config.yaml
model: "contrastive image-text model"
dataset: "photos with spoken descriptions (Open Images, Localized Narratives)"
train_examples: 203450
image_size: 48
crop_scale_min: 1
horizontal_flip: false
color_jitter: 0.1
tokenizer: "word"
vocab_size: 4585
loss: "softmax"
embed_dim: 256
encoder_arch: "resnet"
encoder_norm: "batchnorm"
encoder_activation: "silu"
encoder_depths: [3, 3, 3]
encoder_kernel_size: 3
encoder_stem: "deep"
encoder_avg_pool_shortcut: true
encoder_dropout: 0.1
encoder_widths: [80, 112, 176]
text_encoder_causal: true
text_encoder_width: 320
text_encoder_layers: 6
text_encoder_norm: "layernorm"
text_encoder_norm_position: "pre"
text_encoder_activation: "squared_relu"
text_encoder_mlp_ratio: 4
text_encoder_head_dim: 16
text_encoder_fused_qkv: false
text_encoder_bias: "all"
text_encoder_qk_norm: false
text_encoder_parallel_block: false
text_encoder_inner_norm: false
text_encoder_positions: "learned"
init: "trunc_normal_002"
residual_init: "none"
optimizer: "nadamw"
lr: 0.0019
beta1: 0.8
beta2: 0.98
eps: 1e-08
adaptive_grad_clip: 0.05
ema_decay: 0.999
magnitude_pruning: 0.5
steps: 7200
batch_size: 256
epochs: 9.1
lr_schedule: "wsd_sqrt"
decay_fraction: 0.2
final_lr_fraction: 0
warmup_steps: 1440
weight_decay: 0.0
Rows from block 5 of the image encoder of a small contrastive image-text model, named by matrix and row number. Rows with one number belong to one channel. Each number is 128 + 32 x the weight over its row's rms, rounded and kept within 0 to 255. All counts start at 0. Numbers have three digits each. After the name is the row's rms in percent of the matrix's.
After each channel's rows are labels from the 100 images, of 14848, where the channel reaches its highest value: "responds to" is what is common among them. Only what is clearly more common there than usual is listed. The data: photos with spoken descriptions (Open Images, Localized Narratives).
# convs0: first 3x3 conv (encoder.blocks.5.convs.0.weight, 112x112x3x3, each kernel summed), inputs 0-37
# convs1: second 3x3 conv (encoder.blocks.5.convs.1.weight, 112x112x3x3, transposed, each kernel summed), outputs 0-37

convs0.110 101:107132103188113109150113106092124084047089172104010118118150065152117150122113102148142130125146067144171129111132
convs1.110 096:134129116102113100126132083088108124128118150136128168137107115124089148108181157134079113103108157014117133101113
responds to: text has "wall"; text has "holding"; text has "wearing"

convs0.37 127:146178103107118123114127107121147169059127063126138130168157137123142088152167123143109088110037091079157100067138
convs1.37 100:077105136098117139027204123163071089119096162100119147134125149127142107117118155156140122131128148136091091113118
responds to: text has "wall"; text has "woman"

convs0.93 103:148126132181127169080124091065080114138108112128107111144142071099110125087122123123166144146115093148125105153116
convs1.93 103:153134171126089147107127069116140079123142126191105136056072136123130117055146143102141079069135158116091081046110
responds to: text has "man"; text has "wearing"

convs0.89 087:117143107148144141086053131117101073093137102099100131167132069127086083129120116144143092088087094125153098113121
convs1.89 096:113124137138122161127166114074129129151150107156125221132090150154059062107103122053145108099104093083098121112118
responds to: text has "man"; text has "woman"; text has "smiling"

convs0.111 100:120100122102148130189023137134120121098127115112151122136144047119109112128022062150129150146184139168123177143136
convs1.111 107:100131126104075130134135083128155078133179142171096128098071098136094123084106125045129063050125130092102130121110
responds to: text has "wearing"; text has "woman"; text has "man"

convs0.73 097:151147074077123154129089113134131130134107103113202176143146083121073121108115126122080124125134039138090066109125
convs1.73 103:109136109145021094160156119166195104132205158168110112126111153129183078115140142135211093122110113141149090142133
responds to: text has "wall"; text has "wearing"; text has "man"; text has "woman"

convs0.34 086:155103115103102188122114159138156142116202139049150133161133177119111115177107092142145113161075160102098090138146
convs1.34 107:068109145048091144155147133062131136146119139211136150136113111160084070115172133081125073106089118074147134107142
responds to: text has "man"; text has "wearing"; text has "woman"

convs0.68 099:190109131106162141100127123092077139150183148134147164156153146118121159141133161160137166225148135161145159132106
convs1.68 104:098136185121115159116185107140141093135151134146089116116084119190113099065109141106125114090120130123110105096110
responds to: text has "man"; text has "woman"

convs0.74 085:121119124028154131118104153143129091122153055114186078121150114115097077108130136116098133136093137127083152136155
convs1.74 103:127152139148109079145087145124154175090127145145160089124155134139158125105129089139129143139120133120140218075131
responds to: text has "standing"; text has "sitting"; text has "wearing"; text has "table"

convs0.64 098:105141075103123102151096200124131118112122099125156124144147070133060113107139080073114112143086096107148144117100
convs1.64 103:142137126109129093142164081106150169136134150204141127148126134148108139123177190141112114133096105049130186145167
responds to: text has "standing"; text has "wall"; text has "people"; text has "sitting"

convs0.84 087:128060033130088162120105120114109113155096150083131099120136079168194111136128031093145168122128139148127195167193
convs1.84 099:102105172092080082140127120111148070133135128187127128083092110141113133120102088106131078066124117115071124137081
responds to: text has "holding"; text has "two"; text has "wearing"

convs0.95 080:124148088121143141131095115143106129042149155126145153106145161130102165138173122056080127128151062142117112119116
convs1.95 093:125144156164135135116115144132122069132179080143107151128109131126107153141117118119120132131154083164085103131104
responds to: text has "trees"; text has "sky"; text has "people"; text has "grass"

convs0.77 095:127146096046132095151118148088076126104161058122128118122132164161074172112155115140136192141058060135082116133141
convs1.77 105:137139135167129143121053128136117163093147119128170110181128115116121189065160083137115122152158156100071165118143
responds to: text has "standing"; text has "people"

convs0.72 087:140149100125128093164099134117101142127125112112126147139121109050092128097097117105123110154129086145105080121086
convs1.72 084:152126099153051112142103145141206084162193117185054116125093130183101112099186119117170120142141155127059089096183
responds to: text has "standing"; text has "wall"; text has "wearing"; text has "two"

convs0.5 084:132148103123099157147109109099127131093172127127145179134150139081094086121096132095124149180154113123109069175128
convs1.5 102:106106131106108147116124116126172065113171096194086129107074121158100133125095129059133089088143130103084075135157
responds to: text has "wall"; text has "man"; text has "holding"; text has "woman"

convs0.99 084:159122087172110146129086169132124082129127150147118143160106003103128138073160177091110126116120182165115135160179
convs1.99 104:106094138097079140171141120089178090122120085151135128035125146146128110096101128092167113075101087101127130083080
responds to: text has "wall"; text has "wearing"; text has "holding"; text has "two"

convs0.85 121:116069139065100163120144111138133098086121138136160146141176106103149067092169200088099170032122122143122059145156
convs1.85 106:125133096128136103106059131104076115072117122067138072112131111074146171104136050122134142123162094173121126128104
responds to: text has "trees"; text has "sky"; text has "road"

convs0.70 082:153139142109179130146109082097087139110138130095121141096147093134108135117087201057115088167148221128155139167108
convs1.70 107:097118118144134134111149095124126124119140111168124145078103150128172122035135140070123097094131165069103067023128
responds to: text has "man"

convs0.67 082:128122081148093135150099107146125116143128122106064129157117083083154115077141110110144122133131067094138110096147
convs1.67 097:121088098159170140113140161111152089143128118160117130176153140144126128130132181111120188116167134122159138112148
responds to: text has "trees"; text has "sky"; text has "plants"; text has "grass"