python train.py --encoder_arch="resnet" --model="contrastive image-text model" --dataset="photos with spoken descriptions (Open Images, Localized Narratives)" --train_examples=203450 --image_size=48 --crop_scale_min=1 --horizontal_flip=false --color_jitter=0.1 --tokenizer="word" --vocab_size=4585 --loss="softmax" --embed_dim=256 --encoder_norm="batchnorm" --encoder_activation="silu" --encoder_depths=[3, 3, 3] --encoder_kernel_size=3 --encoder_stem="deep" --encoder_avg_pool_shortcut=true --encoder_dropout=0.1 --encoder_widths=[80, 112, 176] --text_encoder_causal=true --text_encoder_width=320 --text_encoder_layers=6 --text_encoder_norm="layernorm" --text_encoder_norm_position="pre" --text_encoder_activation="squared_relu" --text_encoder_mlp_ratio=4 --text_encoder_head_dim=16 --text_encoder_fused_qkv=false --text_encoder_bias="all" --text_encoder_qk_norm=false --text_encoder_parallel_block=false --text_encoder_inner_norm=false --text_encoder_positions="learned" --init="trunc_normal_002" --residual_init="none" --optimizer="nadamw" --lr=0.0019 --beta1=0.8 --beta2=0.98 --eps=1e-08 --adaptive_grad_clip=0.05 --ema_decay=0.999 --magnitude_pruning=0.5 --steps=7200 --batch_size=256 --epochs=9.1 --lr_schedule="wsd_sqrt" --decay_fraction=0.2 --final_lr_fraction=0 --warmup_steps=1440 --weight_decay=0.0
Rows from block 5 of the image encoder of a small contrastive image-text model, named by matrix and row number. Rows with one number belong to one channel. Each number is 128 + 24 x the weight over its row's rms, rounded and kept within 0 to 255. All counts start at 0. Numbers have three digits each.
After each channel's rows are labels from the 100 images, of 14848, where the channel reaches its highest value: "top examples" is what is common among them. Only what is clearly more common there than usual is listed. The data: photos with spoken descriptions (Open Images, Localized Narratives).
# convs0: first 3x3 conv (encoder.blocks.5.convs.0.weight, 112x112x3x3, each kernel summed), inputs 0-37
# convs1: second 3x3 conv (encoder.blocks.5.convs.1.weight, 112x112x3x3, transposed, each kernel summed), outputs 0-37

convs0.63:159130114149133161104112083105153103122127092116072141179130127140148121127081113126113103154134059115113110111121
convs1.63:129081151125121143129131181061085148140132116153140145116143144117127122142139154106171146122144087139128129121106
top examples: text has "man"

convs0.48:131144092106153099116069120107143127125156156136133143142134120107116095136135090125159130157162085133118144134107
convs1.48:122121158096136141145167141129154131150157144179089152114083107188053109109109152073116112109117133121131114153116
top examples: text has "standing"; text has "wall"; text has "holding"; text has "sitting"

convs0.65:159089107152136110061118128144092118129128146133115145139114112131139119134095080128118138137090133123153148117144
convs1.65:114130145096115126152192072104135087112124132134102128123097133156101075125134081100125103114122133096132122126108
top examples: text has "two"

convs0.18:138135131133147124108128122110118125081151150144116166144115137131124094130107133128118117165127150127208116136147
convs1.18:126135148140114110106155125143119130144115114182129137128071134181110122084113153106122125111141105115094118129124
top examples: text has "holding"; text has "wearing"; text has "man"; text has "woman"

convs0.80:168168108140098133134103128083157139076161117110123139105134126120108126149117132113144126142131095120118093090116
convs1.80:111133166132127129129145042143120118150124170164139128155133198123142124132134129152110146139122136145110076128143
top examples: text has "man"; text has "wearing"

convs0.76:118137091103123134098130107107129125055099112148132121109144098098111119117082136097137106145121118138085086155111
convs1.76:123107119110104151116120103117168106105148079172106132133110123124105139093112148117123111126119139076088075094116
top examples: text has "holding"; text has "man"; text has "two"; text has "woman"

convs0.6:094103100094134115125125132119151059108132105122148110160141106120063122111123143098121130113090109114098107159133
convs1.6:117115141120149094160141154094154140146100125165126133077117178173132118065140132091171100123078129092130119112139
top examples: text has "wall"; text has "man"; text has "wearing"

convs0.3:110116136119131153145109090071121137096132110113125129117151093083087095116090093115100137133154117153197159154154
convs1.3:116092124114107119124152094111124133127158136153112144115117117146128125096099132064137079104130144109115116123063
top examples: text has "wearing"; text has "woman"; text has "two"

convs0.45:141071116135118123148108130134135097145112101146132131090133105135147106105145073031126146088146124118109202152134
convs1.45:145111121093073089132117111071134100116114136137099128085101125098117106116083095122149106118137126154121121132098
top examples: text has "wearing"; text has "man"

convs0.2:092163110138100121150126113144107104100122121081143113103201136127084117139143071166128117122079103105140148109120
convs1.2:122146156140160127139128124119093107180143146123150157161107139159128170145203105153102119106115134074117129127118
top examples: text has "people"

convs0.17:170072125129124141130102159113124112151131097119160138117125073149105119088128133132116158145179135141112132118122
convs1.17:127103128110063138130139131131164091121139138134112113090090121146124121068128119115140067097129138142083089123107
top examples: text has "sitting"; text has "wearing"; text has "man"

convs0.109:141146123160082093103131110109136104091113084139125106136136108099159136155087100079109121166143104098109100117118
convs1.109:120074127129161133140136153142130083186099142107128156138147115094157124151136150143109120086141129145175128138075
top examples: text has "sitting"

convs0.69:113107152112126144136166128153127117118157140153129143145159116121125084113140156126111164090051142134125129160165
convs1.69:134129091128130099122102128116125130108137132073128070128126115108118153094122090106125116128118110151144144100098
top examples: text has "trees"; text has "sky"; text has "road"

convs0.102:105107136115136134127138131135105137136156048120165143167133139083124167130166134104157124114130107132075152114133
convs1.102:094136126114113129128109136149165101126164175130166097130128109113145123112116102128138141126134128139137144127123
top examples: text has "table"

convs0.30:140132117148104117133094118108129124122123103099141155106127149117090131127119105114134075155129097115123127107127
convs1.30:137121085131169077147175081180136131141124162132098132156131150152138097149138135170104132126138113138149159137140
top examples: text has "sitting"

convs0.25:130123135174125126121144152116100126138151113108154095128113087128104146122118143100127126096115081110065134106084
convs1.25:128090124108115136136105137100134109133134118110112125115128104117149151113134157117099132082132130134121103125122
top examples: text has "holding"; text has "wearing"

convs0.14:075127148117092144132141118152133115116138127122111130104143105121124070122131146143116137097044129092118140130166
convs1.14:149130115128142109115063138121112160122165132090142098132151119118135141128139065116132126132142113193118135113124
top examples: text has "road"

convs0.50:162127151093142144133145135101109130188114087150174141129114088112115116079137127110107151133122130143131125098140
convs1.50:143128066153047101103110116127180123146183142165134142147102125122112110096103089096169113135122106117147122137131
top examples: text has "wearing"; text has "two"; text has "man"

convs0.41:115137126097086102181122134116126150145175113111165156114100157123112130147160097122110122088117149089101148132106
convs1.41:120140134120166158142106116118122130193099158150184119142154146128141161133116132150119152121136111099121130158132
top examples: text has "people"; text has "sitting"; text has "standing"; text has "table"

convs0.0:126122116122105151139184135161097124109144093118129160139112120080137102092142172126118158128118075123125063141125
convs1.0:135096173131114114095122131130104114099134019141133103121101082113100138078080107112120129129161099149111098111123
top examples: text has "man"

convs0.36:141109101159150134117111137081108119092127088113122113120140101080116083128136095122122129130128057105174129096143
convs1.36:103098138153112139113154126163119121190149104099087173197106143108087116130104147105128113128111072103128142134113
top examples: text has "table"

convs0.27:146139122117112131148091108089105133149132125125133108129130131108126113141097130113132135191139135128052132128129
convs1.27:110113170107104156138124137117165129133169159139105129114110090171120133082115115096107090061113116103115133154180
top examples: text has "standing"; text has "wall"; text has "holding"; text has "wearing"

convs0.101:133094129158154110126104116146122110145128128107107124121115089146119107126131125128143119179104168113149188103132
convs1.101:132112130121117094120153156109106118160114132137119151127098132121075122119111145112125130122131131127136131131083
top examples: text has "wearing"; text has "woman"

convs0.57:091127108129136155086102110138158150089138151126147163131148109107086119155113130128138105153139135131173106142128
convs1.57:117128149128129125102142081154121102157146119185128145125079130135107121122103126136105113115135129118116088119123
top examples: text has "wall"; text has "wearing"; text has "table"; text has "woman"

convs0.39:123125124132088139114141066053119102125115128136101122099136105109123117107095124106130115155131169143147139144153
convs1.39:092141128112123120107131080160119120107123131153109130135121138119093125102082128144113107099136137142103089094079
top examples: text has "wearing"

convs0.56:180133107158149185083110140123117120113147148120156140146154134098093118137054121145149130155144122132170128145120
convs1.56:117113142124114157123133112128137102140151104165104134129069111157125116087116145113112100081117129115103069102104
top examples: text has "wall"; text has "woman"

convs0.35:116147128132135129156111134108149127066172134110142163115168141131124132140115105136140140148147110176161122110132
convs1.35:072081140115116121102134140156135122134161127164120122149117137147100128112132122119135117076128133126117125116111
top examples: text has "woman"; text has "wearing"

convs0.40:120124136075094137111130124136132124096119088136124136148166138120130079109135159099116130070069121148142091125147
convs1.40:108136079124132129099105134136124124105138156063127082128123138109126142105134067129129129119152131151130131137123
top examples: text has "food"

convs0.79:136110070145130123123140147156126136129145142142128132136152130123122104085149166138073117098107127123172127127131
convs1.79:122128138130083124154173116121098074115127149117101113089100141108100107069116135104140115099123149138125096089089
top examples: text has "wearing"; text has "woman"; text has "man"

convs0.21:157101114127123124128070138131125098102129104122165164142133124144062099132119118124163130158162100134103135140128
convs1.21:123120163088112138118162127126162106129140136163113147094082108190093119118108133059135105108119120122127124120111
top examples: text has "man"; text has "woman"

convs0.106:157132124146151153136117128075114123157142125132124141129133125099131128128061120140128131155143138132131148142127
convs1.106:119123135108116165117129112131128107126131126151109128092090121139138101089127145137141096062108134119105073095118
top examples: text has "wall"; text has "wearing"; text has "two"

convs0.49:137136126120144130095128119156132130145126136149154120150135139129136133160159171137130146081087122128136122138140
convs1.49:105136133117112097111110130095132138089097128129147111149136128127128137117127118099119098122118127149132142127130
top examples: text has "table"

convs0.78:141120102140147128138135084123121121134123120088159152122130093135119128126095126138125119161159136130110143136133
convs1.78:130120160101124113125137112160131081142118143157118128082112116167114127116081136146133099110108111117149133112094
top examples: text has "grass"

convs0.82:111167088145123139131138107120144148160132116171140135144115138095134120132069109112127140127094124123133170152151
convs1.82:087118124109141161109126124140137142135105107136176129120114081111144134106085110140094092140156119125118144151128
top examples: text has "food"

convs0.22:142143118099127128139098119129150143122153125118143135142122078123093097107115137141137123143110131150116088112150
convs1.22:131107119121098148136128144113153118153144135161135137130064112125118116104119154102155043114113123130095118134128
top examples: text has "wall"; text has "wearing"; text has "two"; text has "man"

convs0.60:085124145096128152175143117164125083114133126147120137150140121117128085116139141124111157113110129149124154147163
convs1.60:130131098131143105117081120107128149091144138090140056135130109108119152091127076128112128141139121138133131134119
top examples: text has "trees"; text has "sky"

convs0.19:115139115085129102161115154120102097108094098130151124128129108118108124124126125100103097148127076156097138102105
convs1.19:117127107168139063138111103122077128115157112092104111142160111168167145150154113140138149140158099099119136129135
top examples: text has "trees"; text has "sky"